python train.py --encoder_norm_position="pre" --encoder_conv_stem=false --final_lr_fraction=0.01
Rows from block 4 of the decoder, named by matrix and row number. Rows with one number belong to one channel. Each number is 50 + 15 x the weight over the matrix's rms, rounded and kept within 0 to 99. All counts start at 0.
# convs0: first 3x3 conv (decoder.decb.0.2.convs.0.weight, 192x192x3x3), inputs 96-107, a 3x3 kernel for each
# convs1: second 3x3 conv (decoder.decb.0.2.convs.1.weight, 192x192x3x3, transposed), outputs 96-107, a 3x3 kernel for each
convs0.26:72 64 73 57 63 70 65 62 68 57 46 38 56 58 43 47 63 60 43 64 69 69 53 73 51 62 49 42 44 41 31 30 60 45 55 61 41 02 81 36 68 46 59 77 58 43 53 58 49 50 42 54 43 57 42 31 41 55 39 60 33 64 62 52 42 43 56 46 67 44 47 57 54 61 59 67 74 78 53 53 47 40 44 48 53 55 41 63 60 64 99 73 46 55 43 67 43 38 63 62 73 59 67 57 65 53 60 52
convs1.26:37 27 44 36 34 40 31 27 36 57 42 46 58 50 31 54 42 29 60 47 48 83 58 52 43 43 63 61 52 39 39 62 57 46 79 44 57 70 65 54 55 63 51 48 63 47 62 63 71 59 56 49 57 52 58 57 56 49 71 72 71 61 53 62 54 36 47 45 38 32 39 38 33 36 45 26 20 38 47 59 64 60 51 52 43 53 56 59 42 55 43 50 55 44 49 57 32 29 39 47 61 80 53 68 64 76 67 67
convs0.27:43 55 48 43 45 50 52 48 52 60 60 42 84 58 33 53 65 62 42 40 45 41 33 42 58 60 33 49 58 55 58 54 57 65 57 34 50 59 36 45 69 75 52 37 41 59 44 41 61 57 52 49 51 54 46 64 34 57 71 50 61 48 46 54 60 41 75 73 29 58 52 53 41 25 41 45 34 29 39 49 40 52 58 41 60 49 26 51 57 38 59 38 40 62 53 37 60 54 48 62 76 65 47 63 49 43 51 63
convs1.27:27 49 54 39 19 43 33 18 18 55 20 56 54 49 30 50 76 64 58 63 54 67 36 68 49 48 78 64 32 28 59 12 64 42 52 58 65 15 47 65 38 80 83 54 65 83 80 53 57 57 57 67 50 59 32 56 47 56 30 70 58 32 79 84 72 54 52 26 81 74 52 77 57 66 74 45 97 56 57 72 75 53 42 68 60 36 78 60 34 76 41 65 63 39 41 56 31 82 84 73 74 69 54 65 71 45 29 32
convs0.28:48 46 63 56 51 55 52 51 61 42 76 49 23 43 58 57 21 45 47 71 49 45 45 56 48 50 55 61 43 65 48 49 52 28 41 39 38 65 36 17 70 79 25 65 48 42 54 36 53 55 39 42 39 39 46 35 30 40 43 47 22 45 37 20 28 58 30 38 67 33 63 61 30 45 42 40 62 45 30 36 52 52 37 47 33 40 31 58 44 52 31 49 58 27 38 59 44 46 60 68 67 67 36 48 62 67 59 72
convs1.28:60 42 59 51 44 39 50 50 31 43 58 26 42 47 53 43 30 45 60 61 34 51 55 49 59 51 48 40 54 76 38 67 57 11 36 60 48 46 33 57 65 56 52 56 51 26 63 63 51 49 43 53 39 46 44 61 55 33 50 71 22 50 68 52 27 43 40 28 86 33 52 99 65 55 39 45 45 24 33 48 42 65 48 77 72 48 79 80 59 50 69 43 62 37 54 45 52 45 60 50 37 46 54 44 50 51 37 36
convs0.29:53 32 62 53 44 58 56 65 50 45 50 66 63 56 61 62 34 56 51 42 48 37 54 54 37 34 43 50 74 45 40 57 46 28 25 42 00 51 00 03 35 35 36 02 33 37 58 50 56 56 54 51 51 49 67 26 64 65 44 63 46 74 40 48 55 74 70 57 52 44 52 41 34 39 47 31 53 58 32 57 44 59 69 60 47 53 56 48 33 62 65 37 32 64 57 48 63 42 44 12 52 83 36 63 60 71 60 58
convs1.29:30 77 42 14 51 31 44 15 44 38 61 54 50 99 70 87 87 30 52 43 64 68 63 90 63 43 59 37 63 27 60 62 45 77 59 64 59 69 45 67 52 68 85 66 80 39 24 51 31 38 61 35 25 71 63 35 14 03 75 00 03 46 20 48 20 71 61 50 57 44 83 72 48 33 60 37 40 59 30 66 33 38 75 60 36 80 21 50 06 82 18 70 61 51 56 43 67 48 49 19 67 18 51 04 40 41 64 18
convs0.30:47 45 41 46 48 45 45 48 61 68 85 64 57 50 33 18 56 96 39 34 33 71 48 64 53 59 38 38 45 56 52 51 69 48 62 53 54 40 53 62 71 68 44 40 58 47 47 57 55 62 55 65 60 67 44 46 36 53 49 24 39 40 54 68 71 73 59 56 60 79 61 42 41 55 60 41 48 35 35 52 64 13 54 61 17 51 62 36 41 43 35 50 43 31 51 44 46 55 59 34 25 48 37 43 23 60 37 35
convs1.30:54 39 43 52 28 46 61 59 50 27 58 50 62 57 10 35 37 45 75 69 66 56 43 64 22 23 30 42 22 45 43 43 53 45 55 43 58 54 56 39 37 30 39 58 53 31 52 82 62 34 19 54 73 59 51 64 64 63 57 30 64 71 60 59 38 25 21 45 74 19 41 60 59 63 47 34 63 68 24 20 41 70 63 56 43 37 39 41 50 76 57 70 59 42 22 07 71 72 88 68 55 54 65 59 74 51 70 38
convs0.31:26 28 42 37 31 47 35 37 35 66 48 55 43 47 71 55 17 70 53 48 44 44 40 50 40 41 54 43 66 36 44 79 48 65 63 57 42 55 52 59 74 05 44 94 32 55 69 64 61 69 59 77 72 72 47 41 46 59 28 72 47 50 66 23 56 22 24 84 31 36 58 21 48 42 38 54 49 33 48 45 56 11 26 47 23 42 48 27 37 50 51 41 24 28 15 32 45 02 21 38 41 63 30 07 51 30 12 18
convs1.31:52 73 55 47 55 52 53 57 58 45 49 34 51 44 35 51 44 46 34 37 43 23 37 41 44 56 47 33 53 33 34 45 40 52 40 49 47 22 33 54 46 33 39 44 30 52 37 54 62 49 58 65 56 70 36 35 51 22 46 47 46 41 62 51 44 60 44 63 65 39 58 67 36 44 46 66 55 37 62 54 47 24 38 37 17 60 44 22 58 43 84 58 72 64 68 59 59 55 55 50 52 60 57 48 59 48 36 41
convs0.32:60 55 57 45 53 48 56 50 51 44 47 47 64 70 28 59 49 60 52 57 59 57 39 58 52 40 51 40 53 55 37 63 42 55 62 42 38 99 63 70 86 59 50 58 63 71 47 79 61 50 54 74 55 57 52 47 55 57 29 46 45 49 39 23 52 56 24 56 52 23 52 47 67 33 33 64 62 42 32 31 49 54 43 41 45 52 37 56 47 28 56 48 57 34 38 57 33 57 61 43 60 59 42 65 57 53 66 73
convs1.32:41 67 22 56 35 24 57 37 36 71 30 52 63 45 50 53 90 40 62 57 68 66 53 40 59 70 45 99 39 06 69 38 70 44 59 91 49 48 40 48 40 56 78 19 32 41 83 50 29 75 35 42 66 20 45 50 55 39 42 53 65 38 89 70 40 31 67 61 49 29 40 57 54 55 88 71 40 59 64 59 61 41 44 57 27 27 42 27 10 50 41 38 53 74 77 66 75 93 65 29 51 34 31 63 40 44 63 63
convs0.33:56 54 47 60 35 37 53 40 42 38 44 55 33 51 61 35 40 65 39 66 40 44 51 41 79 45 33 68 41 48 50 57 53 67 39 58 60 31 25 77 25 44 61 34 55 41 54 48 41 57 44 44 46 38 48 51 41 71 64 20 46 44 45 57 65 43 53 68 53 39 39 61 49 45 50 56 50 45 58 67 38 31 16 45 34 13 35 29 14 35 51 44 57 61 57 57 49 71 51 34 47 61 29 36 57 26 49 63
convs1.33:49 41 33 60 36 18 64 63 38 56 52 64 46 52 52 31 62 34 48 61 52 55 59 61 53 38 72 26 27 66 37 46 92 41 23 61 56 77 53 58 52 59 56 64 63 37 55 43 46 46 58 53 62 32 60 33 34 67 46 41 62 48 62 41 71 51 49 53 57 38 56 33 35 35 56 36 46 51 49 42 51 63 49 65 59 45 64 59 57 57 44 48 43 35 56 43 47 71 36 58 57 70 41 58 63 48 54 43
convs0.34:46 46 55 32 40 43 33 34 32 51 40 52 64 79 82 59 71 52 52 53 45 41 67 59 62 58 53 44 44 27 62 39 33 43 56 26 99 59 70 64 99 53 79 44 52 37 49 42 66 48 47 63 55 46 79 73 65 64 70 49 46 62 58 38 47 59 31 68 64 64 62 51 12 20 31 22 23 32 57 74 48 24 40 36 23 25 36 37 59 59 38 44 30 46 40 31 59 45 52 30 45 42 40 41 51 63 47 62
convs1.34:61 71 55 66 79 70 66 66 49 81 68 63 49 67 25 82 70 44 69 51 41 57 60 45 54 44 35 64 51 58 61 55 33 46 42 61 67 60 48 63 40 49 56 58 33 66 62 48 64 78 65 62 47 44 57 81 36 50 43 58 46 42 23 48 55 49 51 39 63 56 65 61 50 44 52 55 75 78 63 52 56 41 42 52 30 35 40 50 38 54 45 55 63 58 23 54 45 44 64 52 70 62 65 59 58 56 66 56
convs0.35:56 46 60 47 43 64 54 34 52 42 53 62 46 53 48 38 81 89 54 50 54 31 55 36 30 56 39 53 65 53 61 46 55 55 60 73 34 09 21 78 25 45 30 21 27 56 60 57 51 54 56 45 49 40 55 54 58 53 36 76 70 47 43 32 68 56 82 54 62 44 54 54 54 34 62 72 43 54 49 53 52 34 39 48 32 24 58 19 28 46 35 48 64 49 31 56 23 35 41 50 56 55 80 57 45 54 44 51
convs1.35:37 32 45 43 34 43 39 53 35 30 22 39 27 39 42 42 34 50 57 57 59 56 58 48 60 69 55 33 72 27 34 47 37 41 51 17 45 71 53 52 49 54 47 56 50 53 65 54 54 56 50 78 50 68 63 31 42 32 52 48 71 56 45 43 32 52 47 36 44 58 35 64 54 51 49 51 30 35 56 48 16 42 68 80 39 51 53 38 57 55 59 49 55 55 47 26 47 36 52 39 51 33 62 48 19 43 42 52
convs0.36:56 53 49 59 47 40 50 50 36 47 65 59 51 62 34 61 70 57 39 54 37 51 31 44 59 63 36 45 46 47 55 54 59 63 42 73 37 65 84 08 72 86 23 37 77 53 35 47 70 56 50 71 59 52 31 53 56 24 75 54 50 48 46 37 54 39 43 61 30 47 50 48 62 21 37 41 42 48 60 38 43 56 46 64 59 52 36 57 53 50 66 44 38 39 62 29 51 33 37 57 84 67 65 63 68 55 71 79
convs1.36:51 27 42 50 26 34 47 52 41 48 53 31 65 31 42 88 27 57 52 44 54 61 59 51 66 54 61 44 76 47 32 93 60 45 53 43 35 53 52 14 47 50 19 46 63 47 60 45 52 47 50 49 63 45 68 63 61 47 80 45 42 61 56 60 41 59 62 53 47 63 55 35 54 76 38 49 65 51 69 81 34 45 57 58 50 66 60 51 73 57 54 57 30 66 64 56 62 53 45 34 50 35 38 60 47 30 45 51
convs0.37:52 42 36 49 50 47 35 52 61 53 62 55 47 54 70 47 41 27 59 50 55 49 39 47 47 43 47 36 41 38 64 37 55 47 30 57 23 37 32 25 43 68 41 63 57 58 43 60 51 58 47 58 83 68 77 66 46 69 49 48 75 56 48 27 17 13 56 54 32 71 41 33 56 68 69 57 46 43 94 99 78 32 40 54 31 19 30 40 24 39 55 39 33 23 52 45 43 48 50 30 35 31 44 49 33 39 45 44
convs1.37:40 35 43 48 37 50 61 56 41 65 62 59 43 57 49 47 37 24 62 53 61 49 53 40 36 44 37 58 76 49 29 53 48 37 48 60 28 49 64 36 39 73 53 51 83 53 46 57 74 42 42 52 36 51 25 36 27 37 49 55 59 59 48 64 68 52 67 50 52 52 71 62 60 42 27 54 35 24 51 29 19 58 66 71 69 74 57 58 73 60 53 38 43 75 55 52 49 42 41 58 62 53 44 38 41 50 50 46
convs0.38:33 50 43 47 69 52 46 57 64 63 34 55 60 50 42 51 43 38 42 48 44 44 39 50 58 63 58 60 55 57 59 48 32 74 56 45 75 66 27 88 45 65 88 55 29 38 55 65 62 41 49 58 48 60 66 99 24 56 99 52 55 90 58 56 86 39 51 59 32 56 60 49 56 64 51 39 41 46 57 28 30 46 45 31 25 12 16 33 39 27 40 31 38 25 15 36 41 29 40 33 26 53 53 45 53 54 49 56
convs1.38:56 66 78 47 48 70 44 48 54 57 79 68 49 66 53 38 60 49 46 33 70 49 59 72 67 68 48 39 45 30 41 64 47 22 47 44 32 40 35 36 42 55 55 57 45 50 53 39 57 46 53 56 48 68 28 40 51 50 26 50 41 42 53 38 53 35 45 43 47 35 32 50 59 55 40 53 55 44 70 54 56 56 54 52 60 63 60 40 47 76 36 57 49 42 59 50 54 46 56 48 51 37 53 62 32 41 53 61
convs0.39:76 60 66 66 54 65 69 55 56 43 61 49 37 57 46 48 63 66 27 62 66 43 55 72 47 56 52 54 28 64 25 50 69 51 41 57 90 79 36 99 81 30 76 85 61 53 58 54 53 65 55 59 55 44 41 58 24 40 73 60 46 44 37 50 55 57 41 63 90 73 86 74 21 43 53 43 45 44 48 32 48 47 33 42 43 31 23 51 30 31 69 51 35 97 45 65 77 59 64 55 55 60 46 56 66 76 72 53
convs1.39:34 34 18 60 59 12 41 44 28 18 38 29 60 27 68 19 48 58 68 18 34 38 35 49 66 56 54 03 51 48 33 65 36 39 77 43 63 56 65 37 37 34 50 43 41 57 32 74 45 38 55 47 46 69 65 53 77 41 54 53 67 48 58 13 39 34 22 70 63 24 51 51 47 47 36 63 60 43 58 71 44 68 67 62 77 81 56 83 58 45 32 34 13 41 63 35 30 12 36 46 43 28 58 50 46 39 47 71
convs0.40:38 55 53 39 52 52 54 50 60 34 50 22 41 63 61 47 56 53 24 40 66 54 56 69 48 32 57 44 41 56 49 54 49 62 54 67 43 21 38 09 42 49 43 28 36 48 58 63 56 54 51 42 53 49 49 64 42 41 49 26 50 44 54 29 43 21 30 51 14 28 50 30 47 66 60 50 75 40 41 50 67 59 24 51 35 02 32 58 49 46 56 52 41 43 49 37 20 18 19 81 71 73 75 60 58 65 74 62
convs1.40:49 42 27 40 19 41 47 49 55 29 43 52 43 53 64 58 46 54 43 78 52 73 51 69 47 49 69 49 56 39 30 46 54 47 50 43 55 77 34 60 76 50 42 52 46 28 27 41 64 47 44 45 46 52 69 48 60 58 50 33 64 34 44 65 47 51 64 38 64 62 32 51 46 67 60 68 72 51 63 69 56 59 52 44 46 69 41 34 60 55 55 75 96 49 57 59 53 53 60 54 50 26 44 58 25 69 42 15
convs0.41:58 68 56 49 76 61 61 58 58 43 61 51 53 45 53 50 56 32 56 58 56 50 48 50 46 31 36 52 86 63 42 53 46 73 61 30 85 83 42 58 52 52 43 36 68 51 60 41 67 63 43 51 53 49 52 53 64 45 42 67 44 45 35 61 58 80 61 46 54 59 65 30 57 51 62 42 39 44 45 39 51 44 43 43 50 37 72 54 43 50 53 60 67 37 28 54 63 51 58 71 69 77 50 42 82 45 52 27
convs1.41:39 31 45 27 00 57 48 22 47 61 62 45 55 55 51 38 56 41 70 59 64 63 45 44 41 51 61 60 14 24 34 41 64 48 16 56 38 48 42 22 22 32 59 38 35 54 38 43 41 51 44 67 18 46 55 62 53 41 48 54 44 47 58 52 46 57 60 73 61 56 44 50 33 72 66 48 57 52 52 50 36 65 54 65 51 63 65 86 85 75 62 64 33 41 73 49 52 55 42 60 42 58 30 62 40 42 27 46
convs0.42:45 48 51 53 62 58 63 58 56 63 49 64 35 54 57 49 35 28 46 51 46 53 35 41 49 14 53 44 39 65 58 49 36 57 68 28 99 76 62 91 42 71 45 99 45 55 48 55 56 64 67 70 69 68 43 62 50 40 47 28 43 49 54 53 40 38 56 69 47 63 51 53 69 67 64 51 70 64 45 30 32 51 26 50 40 41 54 57 34 70 43 40 42 27 53 35 32 80 58 39 82 30 51 57 37 33 57 44
convs1.42:55 62 58 67 41 41 61 56 45 50 75 42 49 70 42 36 61 34 64 47 51 49 44 82 57 53 52 40 51 46 46 66 58 04 51 43 66 40 33 44 35 57 40 27 38 63 42 42 47 48 71 29 65 41 18 42 39 68 19 63 41 38 52 25 57 55 29 75 50 67 62 71 56 29 64 44 34 64 35 48 76 39 77 51 41 62 73 47 29 75 34 35 54 52 62 79 39 90 58 42 81 64 38 67 67 59 59 67
convs0.43:46 43 46 57 45 58 41 37 62 55 61 68 62 40 33 47 42 23 40 63 52 56 41 56 44 47 49 41 78 62 47 46 31 41 55 44 35 99 56 35 99 45 54 91 56 53 69 55 67 59 61 69 76 52 43 41 48 46 65 53 54 57 74 25 26 45 28 35 49 42 12 21 47 29 55 41 19 34 35 44 21 53 77 39 61 54 37 64 59 53 18 37 53 27 68 56 23 72 36 50 53 58 46 55 57 54 49 31
convs1.43:53 50 35 51 47 43 52 30 23 88 39 54 66 79 40 53 99 32 27 56 66 40 75 57 78 53 56 82 31 53 64 27 51 51 54 55 53 00 47 74 00 50 74 12 53 52 41 28 39 63 18 66 46 20 11 46 44 39 36 64 71 29 59 67 68 57 48 58 60 51 88 86 45 71 45 26 90 46 38 37 57 63 90 62 53 34 70 52 23 50 72 43 33 65 56 62 37 70 41 74 25 46 51 39 24 25 50 82
convs0.44:41 41 33 35 53 34 40 43 34 73 52 51 45 43 27 35 32 61 54 62 72 61 69 65 58 60 63 66 63 76 71 75 59 56 47 24 40 62 59 58 67 47 70 48 28 37 36 29 39 30 33 43 32 34 53 69 49 68 61 67 63 58 74 55 58 55 72 65 54 84 84 60 47 51 50 62 56 38 54 40 37 41 28 43 50 46 44 39 29 40 43 43 46 54 33 60 55 44 57 43 50 50 46 40 48 42 38 53
convs1.44:43 52 34 63 61 55 54 59 59 41 53 50 58 74 64 58 60 50 49 63 55 47 53 37 48 55 46 49 53 53 61 55 47 50 57 44 36 42 48 37 50 35 41 36 44 71 57 50 67 61 47 69 40 62 58 55 41 49 50 35 51 49 48 70 61 48 61 50 49 66 55 81 57 56 53 53 46 49 53 55 46 44 63 56 33 52 39 40 38 41 58 50 55 47 48 34 50 36 40 57 62 55 61 69 58 56 46 51
convs0.45:45 41 39 58 57 45 51 56 66 58 25 25 61 56 51 78 71 48 49 59 42 43 48 37 30 34 49 69 27 50 44 30 45 82 25 78 35 74 59 45 50 31 44 40 44 57 49 50 56 55 67 47 48 50 44 49 42 69 39 38 39 60 40 59 55 51 64 50 55 46 53 37 50 50 47 52 55 69 43 69 47 35 45 37 44 53 49 56 37 34 33 48 39 52 38 43 58 52 53 50 59 33 59 83 58 41 51 64
convs1.45:34 52 38 44 52 27 50 43 46 63 42 34 45 43 43 56 70 49 72 63 74 52 72 57 64 57 29 39 52 26 38 71 41 40 70 32 64 54 52 86 51 75 59 64 39 56 40 53 37 48 56 41 58 31 65 39 61 62 54 43 70 65 54 39 54 65 42 38 58 50 34 48 55 37 59 19 52 51 48 66 62 55 89 52 66 65 78 59 54 78 48 32 31 54 61 54 35 40 52 53 51 43 62 31 31 57 36 38
convs0.46:52 50 60 48 53 64 74 63 72 35 26 36 54 82 38 51 32 28 45 38 40 43 41 44 43 44 48 49 27 41 48 27 28 53 51 48 58 33 39 40 68 53 00 59 35 54 55 52 63 41 45 49 40 60 59 51 66 32 59 64 47 59 34 22 45 34 26 42 70 48 25 50 54 44 69 37 38 75 53 34 46 38 32 28 52 18 49 31 41 63 51 52 10 62 28 28 40 33 41 55 57 53 42 33 21 45 32 40
convs1.46:35 32 43 27 65 42 31 44 49 55 48 53 57 08 28 64 29 89 29 57 45 42 91 50 82 90 60 89 64 61 83 67 61 68 89 60 86 57 60 17 59 02 51 50 25 40 61 53 47 92 31 31 61 31 60 57 57 68 45 66 58 58 40 60 23 49 29 45 46 53 51 66 53 75 46 35 76 61 34 42 67 50 52 79 51 66 51 36 81 50 59 27 36 54 48 37 67 33 50 61 64 71 90 42 72 52 71 63
convs0.47:60 61 67 58 64 55 52 49 50 37 63 46 41 30 39 52 51 60 73 48 43 51 27 36 59 46 61 63 50 59 58 29 52 50 32 72 19 23 60 55 22 61 49 99 34 60 51 69 46 52 44 31 58 66 35 65 55 65 81 51 50 46 57 59 28 58 79 69 61 36 40 25 76 61 58 51 42 45 56 54 65 44 40 36 46 63 21 44 68 47 44 47 64 35 37 52 43 29 55 62 72 71 50 79 62 66 47 60
convs1.47:60 56 46 53 55 45 55 58 40 23 73 50 31 59 51 41 42 60 49 48 40 88 72 48 56 45 21 42 50 45 44 51 36 54 52 59 69 24 68 62 54 44 52 35 38 43 73 42 66 66 42 40 55 58 87 47 49 58 34 64 42 46 62 50 57 37 24 36 23 55 95 55 41 70 65 51 71 49 27 26 21 50 58 54 41 57 59 65 74 65 53 49 63 55 55 56 56 56 54 60 52 34 58 38 43 51 21 59
convs0.48:52 60 50 59 47 59 74 53 54 44 61 34 50 52 70 41 67 45 70 42 59 60 71 60 80 36 47 70 33 70 95 22 77 56 33 49 23 28 09 11 28 32 23 23 41 51 34 46 53 54 48 58 47 64 48 24 39 45 27 46 26 66 42 49 37 40 54 57 45 64 42 49 30 28 59 45 46 48 37 44 55 47 52 75 53 60 66 44 54 61 54 40 67 39 61 65 44 36 54 55 60 69 56 60 49 67 52 60
convs1.48:57 59 14 63 66 35 71 41 40 34 41 50 21 59 34 58 49 41 28 41 49 11 53 46 15 58 32 40 71 37 33 64 31 20 75 33 57 25 66 70 51 64 69 29 59 44 36 34 31 38 35 45 43 40 73 34 71 76 50 51 58 65 55 74 50 50 65 52 74 53 41 58 46 45 75 26 53 58 39 47 55 36 47 52 43 37 60 47 20 64 39 68 66 38 49 49 29 47 37 42 32 56 32 33 59 36 62 38
convs0.49:61 49 45 53 37 42 53 58 33 50 56 71 48 58 71 53 38 54 67 52 50 47 47 56 60 41 64 46 73 45 50 75 49 46 96 40 10 20 31 00 04 22 22 28 37 51 40 47 56 29 50 55 37 43 54 51 76 56 64 28 59 63 44 46 44 50 43 46 39 48 49 43 37 39 44 67 49 47 34 30 76 43 36 60 13 48 54 37 50 40 45 46 29 54 59 42 57 45 32 51 57 59 58 67 50 50 89 67
convs1.49:56 50 71 43 81 41 29 55 57 28 48 33 46 35 43 48 27 53 36 51 35 59 34 65 30 16 32 39 11 49 62 34 36 98 12 62 32 41 70 65 72 61 49 67 73 59 35 62 68 41 57 68 37 60 42 97 24 30 76 36 36 72 51 29 68 47 33 61 56 35 79 54 45 90 49 28 58 28 33 60 58 43 30 45 60 50 33 45 55 27 68 60 44 54 66 48 58 44 52 39 30 55 58 11 54 32 35 33
convs0.50:48 60 48 54 48 52 57 61 45 24 57 64 22 32 50 52 58 57 33 37 41 32 29 31 30 42 54 42 30 40 46 35 48 47 35 34 61 31 41 62 32 41 73 43 46 43 52 32 35 44 47 46 47 30 59 49 45 60 58 53 43 44 36 34 06 03 26 21 00 22 16 03 62 65 46 35 40 40 45 59 41 64 50 62 47 35 34 54 37 45 54 57 52 47 35 65 47 46 59 95 99 99 86 94 90 84 83 83
convs1.50:45 39 07 37 48 37 42 27 34 37 50 54 42 68 76 53 63 79 43 50 43 54 40 67 42 62 30 30 37 51 27 48 38 54 49 31 46 39 47 52 65 67 39 74 68 53 40 43 60 45 37 51 40 52 47 52 81 24 40 38 36 54 63 57 64 55 46 73 73 61 54 60 63 64 77 55 46 96 57 45 72 49 25 21 40 43 30 32 46 43 60 80 80 30 60 80 81 71 69 69 44 25 55 60 45 53 38 53
convs0.51:56 52 53 58 61 55 50 47 51 49 56 53 47 49 35 54 30 32 29 30 28 34 48 44 45 50 46 44 49 30 64 74 60 65 91 70 77 52 32 49 93 43 52 67 21 47 33 41 38 33 35 50 43 48 51 49 73 44 39 81 56 75 83 75 84 46 99 80 34 60 79 60 53 56 52 71 45 35 62 50 48 41 51 65 33 47 60 39 44 75 59 60 67 56 46 65 45 33 46 44 49 43 59 73 51 50 67 46
convs1.51:53 66 53 61 72 36 49 70 58 43 46 65 54 64 76 48 43 44 42 34 38 55 61 50 72 64 51 28 19 39 19 37 45 34 51 51 62 45 58 47 45 66 55 50 43 46 56 63 49 47 52 45 47 43 48 53 42 38 47 51 40 49 63 53 59 65 46 48 53 47 57 47 75 56 48 64 42 27 62 49 41 52 49 34 46 61 42 59 55 54 45 54 42 35 44 52 45 57 57 39 43 44 49 58 60 43 58 41
convs0.52:50 53 54 51 37 42 52 52 44 34 40 43 72 59 48 59 59 59 61 46 62 53 54 66 52 53 57 33 16 34 45 34 40 67 52 42 60 43 64 22 37 56 38 41 59 54 68 70 42 38 33 64 42 45 40 28 49 50 44 57 36 63 38 64 66 63 40 62 39 51 40 30 38 22 40 35 32 47 74 73 64 39 40 39 37 33 36 50 54 52 57 79 55 46 68 64 43 64 61 26 49 53 43 62 56 38 30 45
convs1.52:65 75 50 79 70 19 82 87 58 17 27 57 62 42 19 37 41 45 54 46 56 34 44 25 43 81 61 43 65 46 50 84 78 52 45 47 44 40 52 71 68 43 54 40 14 35 50 33 78 66 60 25 42 42 49 47 51 42 62 49 30 68 60 72 79 73 49 41 67 55 56 36 39 16 41 62 50 73 64 61 54 47 67 67 50 90 53 32 58 31 64 59 53 61 54 54 51 42 34 56 58 46 43 59 70 44 44 71
convs0.53:51 49 64 54 47 56 61 40 49 49 34 53 12 58 48 59 43 52 50 58 51 46 37 64 38 85 34 49 67 66 48 52 42 51 79 54 42 38 63 46 63 63 60 58 41 37 58 40 45 43 62 61 55 60 53 48 79 61 78 45 56 42 63 44 62 51 47 77 42 39 38 35 44 66 59 63 60 48 63 51 36 55 57 37 64 57 41 66 33 50 51 55 67 71 78 44 64 59 61 31 42 45 62 46 56 68 65 83
convs1.53:47 41 60 64 55 57 40 40 84 61 48 36 52 67 50 55 63 64 59 45 46 24 26 52 59 60 41 49 20 57 57 44 34 11 35 46 56 48 34 51 34 68 37 50 46 31 47 26 61 36 51 65 25 54 68 47 39 31 33 52 44 62 77 57 76 58 48 29 47 29 58 69 59 55 60 50 51 31 63 17 66 54 40 32 55 39 43 36 32 38 45 47 46 68 50 30 18 53 45 60 48 34 45 45 50 55 28 54
convs0.54:50 60 45 61 62 49 45 58 52 64 59 74 53 37 56 42 34 53 40 32 57 44 43 43 35 33 45 40 43 53 53 34 69 44 45 58 69 69 26 54 70 63 19 69 64 43 36 49 37 37 46 32 35 50 53 44 48 69 66 65 54 59 44 36 42 64 33 42 41 12 15 24 43 43 51 44 46 76 00 00 09 38 32 50 48 42 48 50 51 59 41 55 62 36 47 50 08 44 20 63 63 54 62 72 52 99 97 73
convs1.54:37 55 53 39 61 63 26 53 52 48 58 55 50 41 54 27 25 55 56 71 45 46 49 53 49 68 61 53 51 39 48 59 41 62 49 42 55 57 47 41 44 47 60 42 70 48 54 58 42 54 50 36 58 32 51 51 41 37 43 48 46 40 51 65 51 48 56 60 42 63 45 58 47 56 49 58 48 58 37 49 46 57 50 64 57 66 58 61 50 40 42 41 37 31 36 49 39 29 34 47 40 30 51 60 45 46 63 53
convs0.55:57 46 57 57 57 49 46 53 54 20 70 50 43 56 49 50 73 65 37 40 53 32 50 50 38 55 54 59 36 40 36 30 24 34 49 56 42 35 31 52 59 41 47 51 58 55 55 57 43 46 44 44 54 49 26 65 45 37 76 56 47 65 47 44 33 47 43 49 49 42 41 35 59 63 32 46 56 32 64 73 57 46 40 48 52 44 51 50 45 45 37 44 24 60 44 43 50 39 18 41 46 61 30 45 54 45 44 43
convs1.55:78 57 73 69 69 53 44 73 55 22 29 52 38 45 46 34 44 41 59 51 70 44 43 36 56 44 34 57 49 71 60 65 46 41 55 35 53 39 52 48 42 43 35 76 57 55 41 33 42 32 48 49 35 47 53 34 45 62 34 53 53 48 53 55 43 55 35 50 38 62 52 47 47 25 28 43 55 45 54 50 20 53 61 50 36 44 48 50 45 56 65 72 32 67 51 54 52 55 47 55 32 52 56 71 71 48 48 77
convs0.56:57 72 72 55 54 51 61 53 47 54 66 42 42 48 56 56 66 49 56 57 67 56 51 44 66 54 60 36 60 57 47 51 39 37 59 46 86 99 76 62 99 70 63 21 48 54 52 51 51 50 45 61 62 47 38 58 45 37 35 54 64 63 59 41 59 66 43 38 31 48 30 36 44 48 37 57 19 31 39 00 00 55 72 47 53 45 38 48 63 29 49 57 71 48 54 42 44 35 52 33 47 51 47 52 48 65 70 54
convs1.56:48 49 57 70 28 30 59 15 41 66 35 41 62 45 72 53 53 36 31 49 55 37 55 66 14 61 58 50 31 43 48 59 39 91 99 52 42 37 48 52 44 88 21 00 55 48 59 87 33 41 43 46 21 36 32 71 39 55 53 38 34 58 66 99 99 62 34 60 55 44 44 63 09 63 69 44 72 39 47 46 18 65 75 63 66 81 28 62 74 25 81 59 36 66 45 54 17 09 38 60 33 45 56 45 40 57 53 29
convs0.57:38 62 59 44 60 48 50 48 43 27 30 67 40 52 63 82 53 62 29 34 55 55 57 51 73 40 34 53 42 45 48 52 49 74 59 70 46 77 42 59 68 53 60 45 52 39 41 44 54 53 41 54 38 44 46 40 43 37 49 65 68 70 58 33 54 64 45 58 64 63 47 49 63 36 48 51 37 29 62 48 54 46 62 44 57 68 38 44 76 40 34 56 54 24 56 57 38 64 72 60 44 39 58 38 41 33 38 38
convs1.57:39 64 71 39 33 46 60 48 60 44 54 28 29 40 51 33 40 43 20 22 38 21 32 46 37 54 42 41 63 70 52 58 68 57 45 50 48 42 13 52 14 36 43 18 61 57 47 38 54 35 94 64 64 66 43 40 40 55 62 49 60 67 54 49 70 56 44 87 80 22 65 76 27 24 52 31 15 38 51 53 44 57 37 32 59 45 57 45 32 45 51 55 34 27 45 40 11 36 61 26 50 62 49 67 42 72 28 33